A small audio captioner, trained from scratch: decoder norm layernorm.
Rows from block 3 of the audio encoder of a small audio captioner, named by matrix and row number. Rows with one number belong to one neuron. Each number is 50 + 12 x the weight over its row's rms, rounded and kept within 0 to 99. All counts start at 0.
After each neuron's rows are labels from the 100 clips, of 14976, where the neuron reaches its highest value: "responds to" is what is common among them. Only what is clearly more common there than usual is listed. The data: synthesized solo parts of chorales (CocoChorales). In brackets: how many of the 100.
# fc1: MLP up (encoder.blocks.3.mlp.fc1.weight, 768x256), inputs 0-85
# fc2: MLP down (encoder.blocks.3.mlp.fc2.weight, 256x768, transposed), outputs 0-85

fc1.393:78 58 47 36 95 54 59 61 71 47 24 53 60 43 62 31 31 31 31 66 55 33 37 39 52 50 40 48 49 41 55 56 70 43 45 56 65 58 45 47 46 58 40 30 71 47 60 58 33 76 55 58 76 43 62 63 54 41 59 54 54 40 56 40 40 41 40 44 37 62 25 57 53 32 49 46 46 51 64 32 55 67 66 44 47 55
fc2.393:54 55 69 76 61 45 63 48 55 50 37 44 39 52 50 44 53 56 67 23 43 69 51 68 41 53 43 34 57 77 52 33 31 42 48 46 44 73 58 33 65 47 41 56 22 64 34 50 41 63 37 53 60 46 46 43 61 72 41 46 51 35 33 50 47 62 35 55 52 56 39 39 67 70 39 50 66 37 62 69 32 61 76 34 55 46
responds to: tuba (54); note B3 (34)

fc1.628:53 50 51 65 66 54 70 53 42 53 43 67 48 59 40 26 53 51 55 39 64 60 48 30 59 56 42 45 51 34 74 60 55 61 57 50 55 37 63 56 62 64 47 52 61 38 45 46 60 56 45 54 49 30 58 67 50 45 41 56 51 51 45 35 52 59 60 53 47 44 37 49 42 36 49 46 33 42 37 64 39 71 73 62 52 39
fc2.628:52 30 42 57 54 73 57 29 54 53 37 57 67 65 60 45 75 56 54 69 54 56 55 46 58 68 37 60 35 44 47 41 63 45 68 48 59 51 68 53 43 41 32 56 67 50 47 31 49 46 54 51 55 76 66 56 48 24 49 59 66 31 61 53 50 58 63 46 40 45 40 69 64 47 47 57 53 38 47 58 45 69 37 39 39 47
responds to: note C5 (50); note A#4 (28)

fc1.423:48 41 36 73 39 49 41 42 62 18 54 72 32 29 50 42 49 54 63 50 43 51 54 47 41 45 65 42 73 74 29 57 58 66 39 44 44 41 64 50 53 47 71 23 40 57 40 26 59 28 38 51 38 48 54 38 53 70 54 43 45 50 61 61 39 59 66 36 53 78 40 62 37 45 69 58 43 39 52 49 57 56 48 25 43 40
fc2.423:50 38 55 53 61 73 63 49 49 61 39 40 47 41 49 36 40 67 41 40 65 66 55 51 61 56 43 56 52 54 76 49 50 69 57 26 46 56 56 49 56 32 54 72 52 46 45 61 26 59 50 40 55 63 49 82 51 40 54 45 51 59 24 37 49 61 51 65 32 56 60 30 55 51 54 42 57 56 62 47 37 44 48 45 62 54
responds to: note C#3 (52); tuba (51)

fc1.496:33 55 50 50 67 64 46 41 48 54 49 48 50 59 40 53 53 45 44 33 30 42 54 25 51 44 39 55 30 53 33 59 44 57 57 32 58 65 55 51 11 37 74 49 55 41 35 41 44 40 42 68 37 57 55 52 74 37 42 38 49 49 61 31 77 56 53 49 39 52 63 44 40 47 42 91 35 58 40 53 65 41 56 44 62 66
fc2.496:43 30 40 53 27 77 41 56 68 69 49 67 43 51 60 49 55 21 48 51 39 49 49 37 19 31 60 56 65 33 51 62 61 51 58 50 41 46 47 64 50 52 51 26 70 50 46 56 59 18 39 48 62 64 61 37 27 55 54 68 78 48 43 56 54 54 51 29 46 72 36 56 64 21 53 40 54 60 62 52 75 42 33 61 49 54
responds to: note C#4 (86); cello (35); note C4 (29)

fc1.721:63 31 41 71 44 57 77 30 51 50 53 43 36 58 51 53 57 37 38 37 55 65 59 59 69 44 50 38 41 51 48 51 49 60 44 50 84 31 48 46 49 46 37 37 52 63 48 40 55 69 37 50 60 64 57 16 66 59 41 38 56 67 47 75 35 50 19 23 48 53 52 50 44 49 52 40 49 42 38 57 64 46 68 60 49 58
fc2.721:58 41 36 55 62 55 49 58 47 44 40 51 47 43 61 44 35 46 48 58 33 42 32 63 30 52 53 61 28 62 44 27 70 54 69 44 58 35 56 56 53 47 40 57 28 48 46 65 60 64 68 39 45 72 79 60 50 47 61 77 56 41 64 66 48 67 39 68 42 34 31 35 54 46 46 62 64 44 48 59 62 67 75 47 74 39
responds to: note C#3 (28); bassoon (25)

fc1.712:48 59 34 52 49 59 35 52 50 38 50 35 57 39 34 55 57 47 76 38 57 58 41 65 43 46 59 55 45 67 36 57 44 43 71 42 39 56 38 55 07 41 47 46 45 48 44 56 30 52 39 48 48 46 54 33 48 63 58 80 49 46 34 61 50 47 62 44 58 42 58 27 59 48 48 29 56 57 52 44 23 47 46 40 51 55
fc2.712:64 57 61 63 48 40 62 40 46 65 37 53 62 68 45 44 62 59 37 65 29 35 61 40 34 41 56 40 48 42 45 50 51 69 71 38 43 52 34 52 55 51 54 55 45 33 58 68 45 63 49 37 39 39 49 56 45 58 43 59 29 43 62 73 58 62 45 47 53 42 55 39 51 77 58 44 73 56 58 49 64 51 19 67 69 58
responds to: violin (32)

fc1.300:74 45 61 53 66 45 42 46 57 45 68 38 52 53 51 35 48 38 53 38 57 49 44 48 59 67 53 34 58 42 48 56 49 52 38 56 52 47 45 44 38 53 23 38 27 52 63 46 43 49 53 42 56 67 41 47 53 39 38 37 51 60 57 49 41 41 57 37 26 87 43 48 50 50 64 28 57 61 75 33 40 53 59 52 26 53
fc2.300:38 47 53 45 44 48 71 37 51 46 42 58 60 37 36 48 49 31 54 34 52 42 53 43 35 52 46 38 19 76 58 54 76 72 48 54 48 48 53 41 49 54 70 60 48 62 49 49 47 54 57 34 44 63 68 43 63 61 71 45 55 44 74 51 46 43 40 68 43 27 57 60 32 66 60 70 40 52 43 62 43 53 40 45 44 55
responds to: note D#4 (74); viola (50); note F4 (29); note D4 (29)

fc1.150:56 53 58 46 61 35 29 40 27 52 53 77 50 37 58 58 65 59 47 66 36 46 65 50 56 46 37 38 47 58 26 57 57 59 57 44 37 59 50 55 59 55 45 55 42 49 49 49 62 38 63 48 60 60 53 65 50 61 57 29 52 43 66 45 75 64 66 68 59 55 38 40 39 65 56 45 50 41 50 69 57 58 41 33 57 46
fc2.150:41 37 51 84 47 39 69 55 61 75 40 39 44 60 28 45 52 66 40 58 59 41 55 52 39 55 73 31 84 42 58 27 27 49 29 54 55 59 56 67 42 49 52 56 40 69 59 65 49 52 51 53 55 53 45 61 62 41 57 53 43 67 44 42 34 40 50 40 57 65 60 63 53 56 56 49 42 86 36 50 43 56 45 34 45 46
responds to: note C#4 (29); bassoon (28)

fc1.159:36 65 49 27 57 52 68 43 52 64 55 78 52 42 31 50 50 59 35 66 52 43 45 40 30 48 66 77 75 36 67 38 55 42 48 38 33 58 61 60 71 40 27 44 59 36 44 46 54 69 48 54 67 41 72 54 45 49 52 54 26 60 46 68 38 59 56 58 64 52 54 31 47 54 28 50 53 55 52 68 39 23 71 57 45 38
fc2.159:57 76 40 30 81 58 44 64 41 39 61 52 60 47 40 76 39 45 44 61 46 56 33 70 50 25 50 51 13 57 65 56 73 41 52 46 68 33 52 38 26 77 50 74 27 60 43 42 59 52 63 52 64 50 68 37 31 43 54 69 53 62 46 51 67 51 47 37 60 51 50 71 55 54 67 53 50 60 37 60 63 36 41 72 55 53
responds to: note D#4 (36)

fc1.441:52 20 51 65 51 47 64 50 30 58 55 33 52 26 44 29 49 73 67 45 60 46 52 45 62 64 56 39 33 47 39 48 67 46 47 40 57 64 42 51 47 46 34 50 62 53 25 63 35 55 39 44 55 61 56 65 66 60 60 56 58 71 57 36 47 36 49 30 62 33 37 44 33 59 45 44 42 51 52 61 52 37 60 39 73 57
fc2.441:30 70 68 39 66 29 54 17 41 67 53 51 27 46 38 54 51 55 74 60 60 54 62 33 43 49 56 33 40 63 41 30 49 52 61 61 56 30 32 55 53 58 59 63 67 43 50 51 47 57 46 45 48 51 63 58 54 71 53 66 41 44 52 49 66 38 53 50 55 64 60 63 51 43 45 39 44 47 50 47 41 44 55 50 58 46
responds to: note C#4 (40); note C4 (37)

fc1.388:48 51 55 58 67 56 45 37 59 37 46 33 50 38 39 55 49 31 31 32 61 56 47 46 57 48 34 48 57 40 36 69 31 45 66 31 63 58 35 71 58 62 45 51 30 41 55 64 63 60 23 62 69 41 50 52 49 30 46 44 51 55 58 56 59 46 58 63 24 32 41 38 45 43 52 51 56 32 46 70 52 57 34 47 48 29
fc2.388:76 47 47 45 35 54 54 59 47 54 53 63 31 36 34 29 65 42 78 34 50 67 58 45 54 50 54 63 61 37 45 49 53 55 47 50 37 36 68 66 54 49 50 49 52 47 58 52 48 36 63 60 57 41 50 66 59 63 50 51 47 67 36 51 45 54 49 63 48 48 36 68 30 46 63 73 46 48 63 50 45 42 40 42 46 61
responds to: tuba (51); note C#3 (40); note G#3 (38); instrument: bassoon (34)

fc1.621:45 58 43 69 50 55 60 38 58 62 47 47 31 52 61 42 41 50 67 43 68 27 57 31 31 53 51 42 66 77 54 48 46 57 65 68 51 42 66 47 55 43 52 62 76 66 54 52 41 44 67 62 23 41 45 61 31 35 49 43 48 56 56 54 61 43 57 48 51 67 59 52 53 38 32 38 55 44 37 54 34 38 44 35 52 63
fc2.621:63 47 46 60 62 29 61 52 75 62 39 14 43 44 73 73 52 37 39 52 66 43 56 52 66 69 60 70 45 53 46 50 50 55 42 47 34 55 58 65 59 59 36 66 34 29 45 44 63 47 41 45 57 46 46 55 34 52 69 60 61 80 62 63 51 46 33 40 56 63 49 55 50 35 69 63 57 50 51 68 42 41 63 39 66 80
responds to: tuba (32); note G3 (31); note A#4 (28)

fc1.663:53 66 58 54 63 54 43 70 37 68 72 32 53 40 67 75 49 42 58 45 52 46 37 72 41 41 33 41 56 37 38 48 56 69 56 64 41 40 52 47 53 54 49 39 49 55 60 48 39 43 76 58 52 45 61 58 49 25 65 61 61 67 44 62 46 63 67 50 36 51 64 66 51 36 47 58 44 50 39 51 55 66 56 54 63 52
fc2.663:48 50 53 73 58 47 45 44 38 50 59 33 56 36 57 51 60 34 67 61 41 29 52 60 49 42 63 70 20 43 55 52 50 41 67 44 44 57 43 45 33 76 51 37 21 53 39 52 53 69 56 75 33 35 29 61 62 36 31 44 47 50 49 71 58 58 58 66 74 47 55 49 48 54 49 47 50 46 53 65 45 55 60 69 34 49
responds to: note D#4 (36); viola (30); note A3 (28)

fc1.222:33 40 46 56 43 64 49 40 67 28 28 60 27 62 33 49 63 40 54 42 56 58 46 72 37 64 73 46 19 52 34 53 41 62 44 47 69 46 61 45 47 53 66 41 34 36 58 33 44 41 64 61 60 41 62 42 63 47 20 56 57 59 48 47 24 62 59 42 67 62 62 59 53 64 44 49 34 25 41 57 51 46 79 53 49 50
fc2.222:36 69 46 46 63 42 45 35 50 49 44 52 52 45 52 62 43 43 45 82 15 66 37 42 53 39 58 33 40 53 40 46 60 60 56 60 64 71 35 51 46 39 58 49 57 62 32 50 46 46 48 68 64 42 44 46 61 54 42 42 52 39 44 39 39 41 30 45 58 51 34 44 51 63 70 78 69 51 38 62 53 68 62 41 41 51
responds to: note D#4 (32)

fc1.710:46 55 60 41 52 42 66 53 52 44 28 58 41 59 41 28 60 36 49 59 59 41 43 51 34 30 56 44 50 39 27 52 38 44 45 66 66 46 52 30 31 40 59 51 66 27 34 56 71 44 40 46 36 57 51 43 51 33 35 51 56 56 62 58 44 42 65 40 25 48 70 44 68 64 63 44 47 48 43 46 48 51 52 36 52 45
fc2.710:57 35 31 55 54 44 39 70 50 47 35 48 42 76 51 73 45 48 75 56 47 46 47 57 42 58 46 44 41 62 48 47 84 49 66 67 42 48 49 53 46 46 45 40 50 46 56 62 42 56 37 53 35 34 54 55 51 51 64 52 57 68 65 18 33 52 49 51 44 47 46 40 44 62 47 24 46 37 55 55 32 46 51 50 45 27
responds to: violin (88); note F5 (79); note D#5 (42); note G5 (28)

fc1.709:59 50 39 45 51 45 45 50 48 59 56 62 51 46 56 58 43 45 47 69 60 35 63 57 42 49 40 70 44 32 27 63 35 56 36 41 52 45 38 50 53 35 50 65 69 37 65 60 43 58 75 58 48 38 60 85 46 41 53 65 59 44 58 54 64 63 53 50 39 52 39 57 64 59 47 45 34 41 60 59 65 49 71 57 43 56
fc2.709:52 45 26 55 47 45 48 60 70 79 53 48 54 35 40 58 79 34 48 36 55 65 45 47 63 46 68 54 34 54 44 59 53 43 44 44 35 50 53 47 63 59 56 81 55 54 43 45 42 62 37 70 54 58 55 46 40 60 53 36 59 62 51 32 07 50 32 52 65 63 44 53 43 47 55 38 45 52 45 58 57 74 42 32 65 55
responds to: note D#4 (34); tuba (32); note B3 (26)

fc1.88:35 67 53 43 60 58 47 63 77 51 55 43 51 49 50 32 67 34 42 43 54 31 49 32 37 67 62 54 27 41 66 67 59 51 57 43 58 33 53 36 48 48 46 64 67 82 52 48 35 39 47 28 40 75 53 52 53 52 47 67 63 42 73 57 35 47 39 48 47 44 45 36 55 57 50 44 49 62 30 19 53 55 39 60 57 54
fc2.88:48 55 54 34 47 37 32 56 44 51 54 51 47 58 50 63 30 58 57 37 39 36 48 51 27 22 48 44 52 47 60 54 44 56 53 52 50 40 57 75 34 36 43 48 61 13 49 69 59 58 39 26 45 43 55 58 51 49 50 41 30 40 58 55 74 40 48 58 40 53 50 68 34 50 33 30 58 23 56 55 45 40 43 43 32 66
responds to: note C5 (32); note A4 (31); note B4 (28); note D5 (27)

fc1.497:61 36 51 51 33 54 52 66 65 39 52 25 39 68 40 51 46 64 71 78 53 29 52 49 59 42 53 50 51 42 39 43 44 55 24 48 32 40 40 38 62 45 34 63 68 41 55 73 35 56 44 86 62 65 42 43 53 43 51 40 67 65 55 53 68 41 62 66 55 42 31 41 62 53 35 59 39 59 49 57 38 55 47 59 46 69
fc2.497:24 62 72 48 62 49 50 44 55 39 26 24 55 54 55 49 56 58 65 54 71 68 57 57 48 56 47 46 50 56 19 62 58 48 53 42 57 50 55 54 40 60 64 66 33 50 52 44 57 55 51 49 55 34 51 40 47 49 58 60 51 49 37 56 57 51 52 50 36 42 60 57 57 56 52 48 44 49 60 34 79 72 58 24 14 31
responds to: tuba (25)

fc1.718:48 42 54 37 67 59 33 58 60 54 73 44 57 61 30 47 51 49 56 28 48 59 34 64 62 43 55 51 80 64 55 48 53 38 55 62 47 58 48 50 30 46 59 47 65 57 50 51 58 50 43 38 64 28 42 65 63 56 56 59 64 74 47 34 56 47 35 42 50 51 50 44 31 55 41 45 40 54 64 41 55 41 54 51 26 60
fc2.718:36 56 56 50 45 50 54 55 34 47 50 41 64 38 48 43 62 68 48 57 49 41 40 56 45 37 49 36 49 28 64 44 44 52 30 43 62 64 41 64 57 63 37 37 30 50 54 66 46 59 66 50 56 47 30 56 67 56 49 56 54 38 25 44 57 52 47 61 48 47 64 42 62 51 38 40 39 42 58 43 55 36 67 67 42 76
responds to: note C4 (49); note A#3 (45); tuba (33); note C5 (28)

fc1.10:74 38 40 71 66 25 43 35 35 52 37 40 67 43 43 74 59 65 63 56 65 58 55 64 59 37 31 48 37 49 66 46 49 44 44 69 39 68 57 49 33 51 52 67 58 47 53 49 46 57 55 37 60 46 33 55 33 47 52 68 51 45 45 22 53 35 45 58 56 79 55 54 48 40 56 57 69 47 56 40 45 66 50 38 74 47
fc2.10:55 55 55 42 53 51 62 70 71 45 50 57 59 54 55 65 32 56 67 43 57 49 37 30 47 50 70 43 54 51 31 47 58 61 56 48 43 54 37 51 46 50 72 42 67 57 54 67 51 60 51 50 56 48 56 42 67 43 51 28 59 36 54 57 45 38 68 58 32 74 22 54 66 40 43 36 57 42 58 51 71 72 43 52 42 36
responds to: note C4 (55); note C#4 (35); note C5 (27)

fc1.97:50 79 55 61 29 48 55 68 64 74 34 46 35 57 42 39 49 56 54 50 59 39 66 26 51 40 37 34 55 51 58 67 43 53 49 60 28 50 62 60 59 43 53 41 44 58 44 39 52 64 47 44 48 53 73 52 36 21 50 50 59 42 39 52 47 47 54 52 49 83 39 25 62 76 40 34 60 53 66 45 56 40 43 44 59 52
fc2.97:71 35 42 76 47 50 04 69 70 53 58 58 63 32 53 42 47 54 52 53 59 43 47 69 52 38 49 53 53 51 65 52 48 37 40 49 45 63 26 47 61 51 44 39 44 53 43 50 33 66 59 37 49 45 70 42 60 56 51 48 50 65 68 51 58 74 59 47 57 98 71 49 55 57 46 48 45 61 39 49 63 57 58 53 67 63
responds to: note C#4 (51); instrument: viola (39); double bass (33)

fc1.321:68 66 48 38 48 66 53 53 34 59 58 46 54 38 28 43 39 45 63 62 38 42 54 33 46 58 56 42 55 50 56 47 31 66 68 38 80 51 68 48 35 63 71 59 45 63 43 54 67 57 55 35 47 43 64 13 30 48 57 52 57 58 60 30 42 74 36 54 56 59 55 44 39 52 70 29 59 36 53 50 70 55 33 28 50 48
fc2.321:73 41 41 47 36 43 59 54 47 25 53 35 67 51 64 47 55 59 44 55 56 56 31 45 48 63 54 55 45 54 53 83 76 63 64 54 54 47 62 64 36 29 52 52 53 45 59 68 50 58 51 32 38 46 67 43 46 59 37 54 40 60 43 57 42 50 29 50 43 46 48 61 60 46 49 47 43 56 43 54 56 35 71 41 63 51
responds to: tuba (72); note C4 (53); note G3 (48); note A3 (38)

fc1.110:30 38 41 36 49 72 38 58 55 58 48 41 54 60 53 50 37 44 22 52 71 64 66 55 44 36 43 52 50 54 44 57 73 71 53 52 46 43 43 58 34 52 41 54 47 62 28 54 44 65 51 43 67 52 79 59 57 29 57 37 65 59 13 46 37 40 54 41 68 51 34 35 63 53 44 54 65 51 48 39 32 51 57 58 37 31
fc2.110:51 47 65 41 73 54 42 60 48 63 59 36 54 55 40 36 64 40 40 84 45 51 51 52 48 37 39 52 66 18 46 60 46 28 44 55 39 38 58 31 50 43 53 44 40 54 54 65 64 62 57 41 69 36 65 33 39 58 58 52 69 80 40 45 28 44 22 37 37 47 72 63 34 45 52 44 52 52 51 45 52 57 40 71 31 38
responds to: note D#4 (40); trombone (32); note G#4 (32)

fc1.376:35 37 71 46 45 77 49 29 49 42 39 74 41 63 44 55 56 40 62 44 30 49 75 43 75 44 54 70 32 70 33 31 51 57 60 35 49 68 48 31 49 47 44 43 64 54 26 42 44 52 35 54 30 29 57 51 44 39 53 43 55 44 49 40 67 60 60 40 56 43 50 40 63 76 52 30 38 45 37 38 54 57 52 44 41 66
fc2.376:43 55 46 30 43 46 51 43 45 38 52 53 54 55 55 49 52 55 45 52 47 64 35 57 63 56 65 68 55 38 55 47 69 61 66 65 55 57 57 36 45 38 52 52 42 49 40 58 63 42 39 46 47 56 53 42 50 52 51 60 34 47 45 39 31 47 54 35 56 65 55 45 62 44 60 43 24 70 54 64 34 32 52 55 86 43
responds to: note E5 (93); flute (42); note D5 (40); violin (39)

fc1.725:47 54 38 84 55 67 38 37 37 55 58 50 49 50 32 29 55 64 62 56 47 46 57 54 50 53 54 36 40 62 49 25 50 42 50 34 52 44 64 53 73 53 55 55 47 40 54 61 48 68 55 51 83 46 61 55 44 49 37 56 50 67 42 38 42 37 55 62 62 61 40 28 39 56 52 54 37 51 51 41 65 62 44 54 53 32
fc2.725:51 66 69 37 39 47 65 44 53 72 69 46 55 46 42 54 72 66 50 58 63 44 56 57 35 33 38 34 39 56 43 38 49 52 28 43 19 37 60 24 83 34 41 47 57 70 67 65 56 67 59 32 53 45 30 68 49 64 53 29 68 43 59 53 27 42 38 31 45 47 46 55 59 50 52 61 60 50 38 42 50 26 50 68 40 58
responds to: note C4 (55); note G3 (36); note F3 (34); tuba (27)

fc1.92:56 50 55 48 70 65 40 35 59 49 57 58 42 56 48 43 51 54 67 40 75 53 37 56 44 52 45 37 46 17 70 42 50 55 56 70 50 35 44 42 34 51 42 48 56 43 34 63 45 40 69 59 55 42 56 52 32 55 56 55 50 59 40 81 36 38 47 46 58 33 70 52 55 50 41 52 53 36 61 51 52 51 49 32 45 22
fc2.92:51 29 46 19 56 29 56 57 39 27 63 49 57 51 24 55 51 29 49 60 71 52 44 56 49 35 70 41 52 53 39 44 52 24 42 77 54 40 57 55 43 59 51 66 58 48 66 59 30 42 73 61 59 40 39 37 63 43 47 44 43 31 31 71 50 44 64 51 50 55 58 69 43 58 32 24 42 22 45 42 48 44 55 51 43 72
responds to: note C4 (48); note C#5 (25)

fc1.533:58 56 78 56 41 68 58 45 44 63 63 56 53 50 50 40 54 59 43 48 51 50 71 37 57 53 59 45 60 47 39 62 62 43 67 57 40 48 52 57 34 56 61 47 37 40 60 49 56 56 55 20 32 68 53 44 66 43 67 48 50 37 61 55 49 56 50 40 52 63 70 31 59 45 37 51 41 42 70 62 54 44 40 53 33 39
fc2.533:62 61 46 52 59 43 78 36 45 67 33 61 39 62 53 32 39 45 58 47 54 60 56 63 72 48 40 31 70 36 49 66 36 50 39 50 52 74 69 43 68 45 51 49 47 43 29 64 66 68 47 48 63 60 73 60 70 54 66 47 48 57 58 56 78 50 50 42 48 42 40 37 57 57 34 48 49 53 40 52 44 54 50 74 32 25
responds to: note D#4 (80); viola (49); note F4 (41); instrument: clarinet (34)

fc1.85:41 45 54 46 71 33 56 86 64 42 57 44 37 55 43 51 68 59 56 47 66 31 49 45 55 33 43 58 50 54 67 57 43 50 68 41 37 49 64 29 54 49 69 44 49 33 62 47 40 61 48 67 67 57 56 51 50 34 31 46 45 56 33 45 51 54 60 57 36 38 24 53 63 63 65 44 50 56 42 78 48 47 40 26 43 38
fc2.85:43 54 46 44 50 54 58 52 40 99 42 56 53 45 56 51 55 26 62 62 64 26 44 57 58 65 62 53 55 57 47 65 49 52 41 52 61 40 66 29 67 45 51 52 49 48 48 74 44 68 51 56 61 64 38 52 25 51 26 52 28 53 51 35 42 33 35 46 63 58 66 56 63 41 70 52 52 36 51 44 53 49 44 50 46 54
responds to: note C5 (41); note A#4 (32); oboe (25)

fc1.151:64 41 76 51 60 34 48 55 40 60 43 75 57 32 53 43 54 56 39 83 40 39 55 35 49 39 43 63 49 59 45 30 32 49 73 52 45 59 55 46 40 49 46 56 48 57 44 39 58 53 65 59 52 70 47 53 53 41 47 54 63 65 49 59 55 58 53 56 34 50 55 77 54 64 44 37 50 25 52 69 63 52 42 51 66 60
fc2.151:55 49 45 26 48 62 34 61 46 38 66 49 67 50 44 57 24 62 47 51 53 34 63 44 64 32 67 51 52 73 47 61 30 47 58 39 51 51 60 57 49 45 73 37 73 46 34 78 40 52 49 44 46 50 63 50 49 44 50 62 44 80 60 88 42 31 30 57 58 37 47 51 43 35 61 45 52 36 45 35 51 35 50 25 36 59
responds to: tuba (28); note A3 (25)

fc1.421:49 50 59 62 33 74 34 33 64 67 66 55 41 46 30 48 35 37 26 38 59 51 44 70 55 15 62 57 52 39 53 47 70 45 28 34 52 48 57 45 72 48 39 54 60 38 47 34 62 52 44 42 37 50 45 71 27 51 38 48 56 50 48 60 54 54 56 32 41 51 21 57 49 73 48 40 59 55 64 47 48 65 63 48 48 54
fc2.421:66 75 38 65 53 36 51 63 50 27 53 40 61 44 59 53 33 38 42 55 60 51 43 44 44 58 68 54 32 57 18 33 34 63 44 41 22 48 57 55 57 55 57 64 52 51 45 50 57 55 39 50 75 57 49 74 61 64 43 58 25 70 27 53 42 59 57 56 37 34 69 41 43 58 56 61 32 39 42 50 42 38 63 31 58 59
responds to: note E5 (72); note F#5 (43); flute (42); instrument: trumpet (29)

fc1.208:57 67 41 68 45 58 44 63 60 52 70 72 42 37 66 43 47 61 53 63 52 48 32 39 44 61 21 53 56 44 46 32 83 41 60 47 55 34 62 46 69 30 42 51 48 31 65 56 47 67 44 55 38 48 59 24 62 64 61 51 53 59 57 46 58 42 58 68 46 43 33 53 42 71 47 50 54 36 60 41 53 76 39 37 51 51
fc2.208:41 45 58 58 52 54 28 32 65 57 26 46 33 45 54 33 32 72 51 40 47 69 62 58 44 52 56 63 60 57 52 59 53 55 52 60 45 50 42 60 42 53 50 61 29 56 41 54 45 40 56 50 65 23 61 52 55 58 33 60 38 49 43 40 40 33 78 35 54 40 46 44 45 53 46 53 30 64 66 51 40 45 63 38 43 48
responds to: note C5 (69); note A#4 (34); note C#5 (27)

fc1.330:47 39 47 44 54 57 58 59 45 43 57 41 50 70 55 58 51 44 67 44 64 85 64 51 55 21 37 59 52 42 30 42 55 56 33 51 73 60 55 64 34 17 48 48 47 60 56 72 39 48 50 31 22 74 70 62 48 35 44 41 61 57 52 41 53 44 36 38 68 55 42 41 48 58 56 49 54 63 55 52 63 61 45 45 33 28
fc2.330:50 24 76 44 40 55 49 50 51 42 28 45 50 52 63 72 43 51 55 52 50 41 53 55 43 45 59 69 32 44 41 30 55 48 46 51 46 50 33 56 29 48 46 54 25 54 36 56 44 65 47 54 34 43 63 53 26 31 46 47 57 53 57 44 53 30 60 45 49 44 58 63 40 57 61 32 48 42 39 65 57 70 53 34 53 67
responds to: note C4 (44); note B3 (26)

fc1.675:14 63 46 65 54 44 27 41 46 38 57 65 56 56 39 26 51 34 43 57 58 58 37 50 46 69 52 66 52 70 42 33 53 50 65 56 42 52 73 61 47 48 63 40 51 50 45 49 53 59 55 32 47 52 35 36 66 56 52 77 65 61 48 55 51 21 43 52 48 51 24 48 54 56 27 53 57 51 56 47 53 62 31 43 61 52
fc2.675:57 46 40 39 50 52 52 55 36 39 61 45 42 45 21 65 45 77 80 63 32 55 56 57 50 50 28 49 43 37 60 53 21 59 31 48 13 34 36 46 41 61 56 47 57 53 62 59 45 71 40 49 48 57 54 62 60 42 48 31 65 39 58 53 54 59 79 47 47 50 80 54 34 58 39 50 42 44 32 34 51 57 54 55 16 73
responds to: note C4 (71); note A#3 (32); bassoon (27)

fc1.486:54 51 61 58 60 61 56 73 45 39 62 60 43 50 24 37 60 59 50 85 24 47 36 58 56 59 69 41 17 48 51 59 74 59 47 42 58 37 53 40 58 60 47 63 71 55 47 50 46 68 59 59 55 35 25 61 47 47 43 47 43 54 48 65 55 42 60 49 47 63 67 41 68 56 53 55 51 50 48 36 38 53 37 58 56 55
fc2.486:19 57 45 46 42 47 52 38 38 43 53 38 53 43 64 49 67 62 49 63 40 80 50 38 32 49 60 56 36 42 18 39 50 64 58 63 42 51 61 45 41 45 68 42 52 68 44 46 45 27 38 50 56 48 33 59 40 55 33 41 37 46 50 60 56 30 45 44 36 49 47 54 39 57 50 69 55 53 69 59 42 50 37 55 33 35
responds to: note C#4 (54); cello (34)

fc1.603:47 36 60 53 27 64 38 66 46 47 50 60 55 49 43 64 52 44 47 42 62 51 65 60 53 42 38 42 40 30 45 63 48 49 37 58 58 57 61 46 45 47 45 46 69 55 49 42 26 46 41 49 54 26 48 44 40 59 35 64 52 62 44 40 54 25 53 41 15 56 57 68 26 59 35 38 48 56 48 57 70 49 59 31 57 28
fc2.603:65 45 50 47 57 49 52 82 52 43 70 41 53 46 60 46 38 39 63 40 38 50 54 72 50 50 40 52 60 65 46 40 49 38 53 70 28 31 38 60 41 35 51 65 52 49 55 30 39 51 34 70 59 40 57 56 53 36 46 47 41 58 38 46 36 73 48 54 36 63 61 50 21 38 61 83 50 59 47 54 62 57 57 50 55 39
responds to: note E5 (40); note F#4 (32); flute (30)

fc1.317:28 50 27 57 53 64 73 43 51 43 74 42 30 44 45 57 50 34 50 49 48 63 47 61 63 40 43 54 54 41 55 40 51 67 44 29 53 50 31 28 50 56 58 45 63 63 59 53 69 47 56 31 40 31 56 29 51 37 37 50 51 42 38 62 58 64 66 43 56 44 41 47 52 58 64 26 76 46 43 41 70 54 58 42 35 54
fc2.317:45 54 34 51 45 37 67 69 50 39 45 49 46 42 63 43 46 55 66 62 33 34 49 36 36 64 70 24 30 43 53 69 63 44 59 44 61 33 47 41 42 47 52 55 48 60 74 36 47 58 42 39 34 44 55 51 83 68 25 27 63 55 49 63 42 45 65 52 67 52 50 63 38 61 54 44 57 38 51 76 62 49 63 75 51 62
responds to: note E5 (48); note F#5 (34); flute (29); note F5 (27)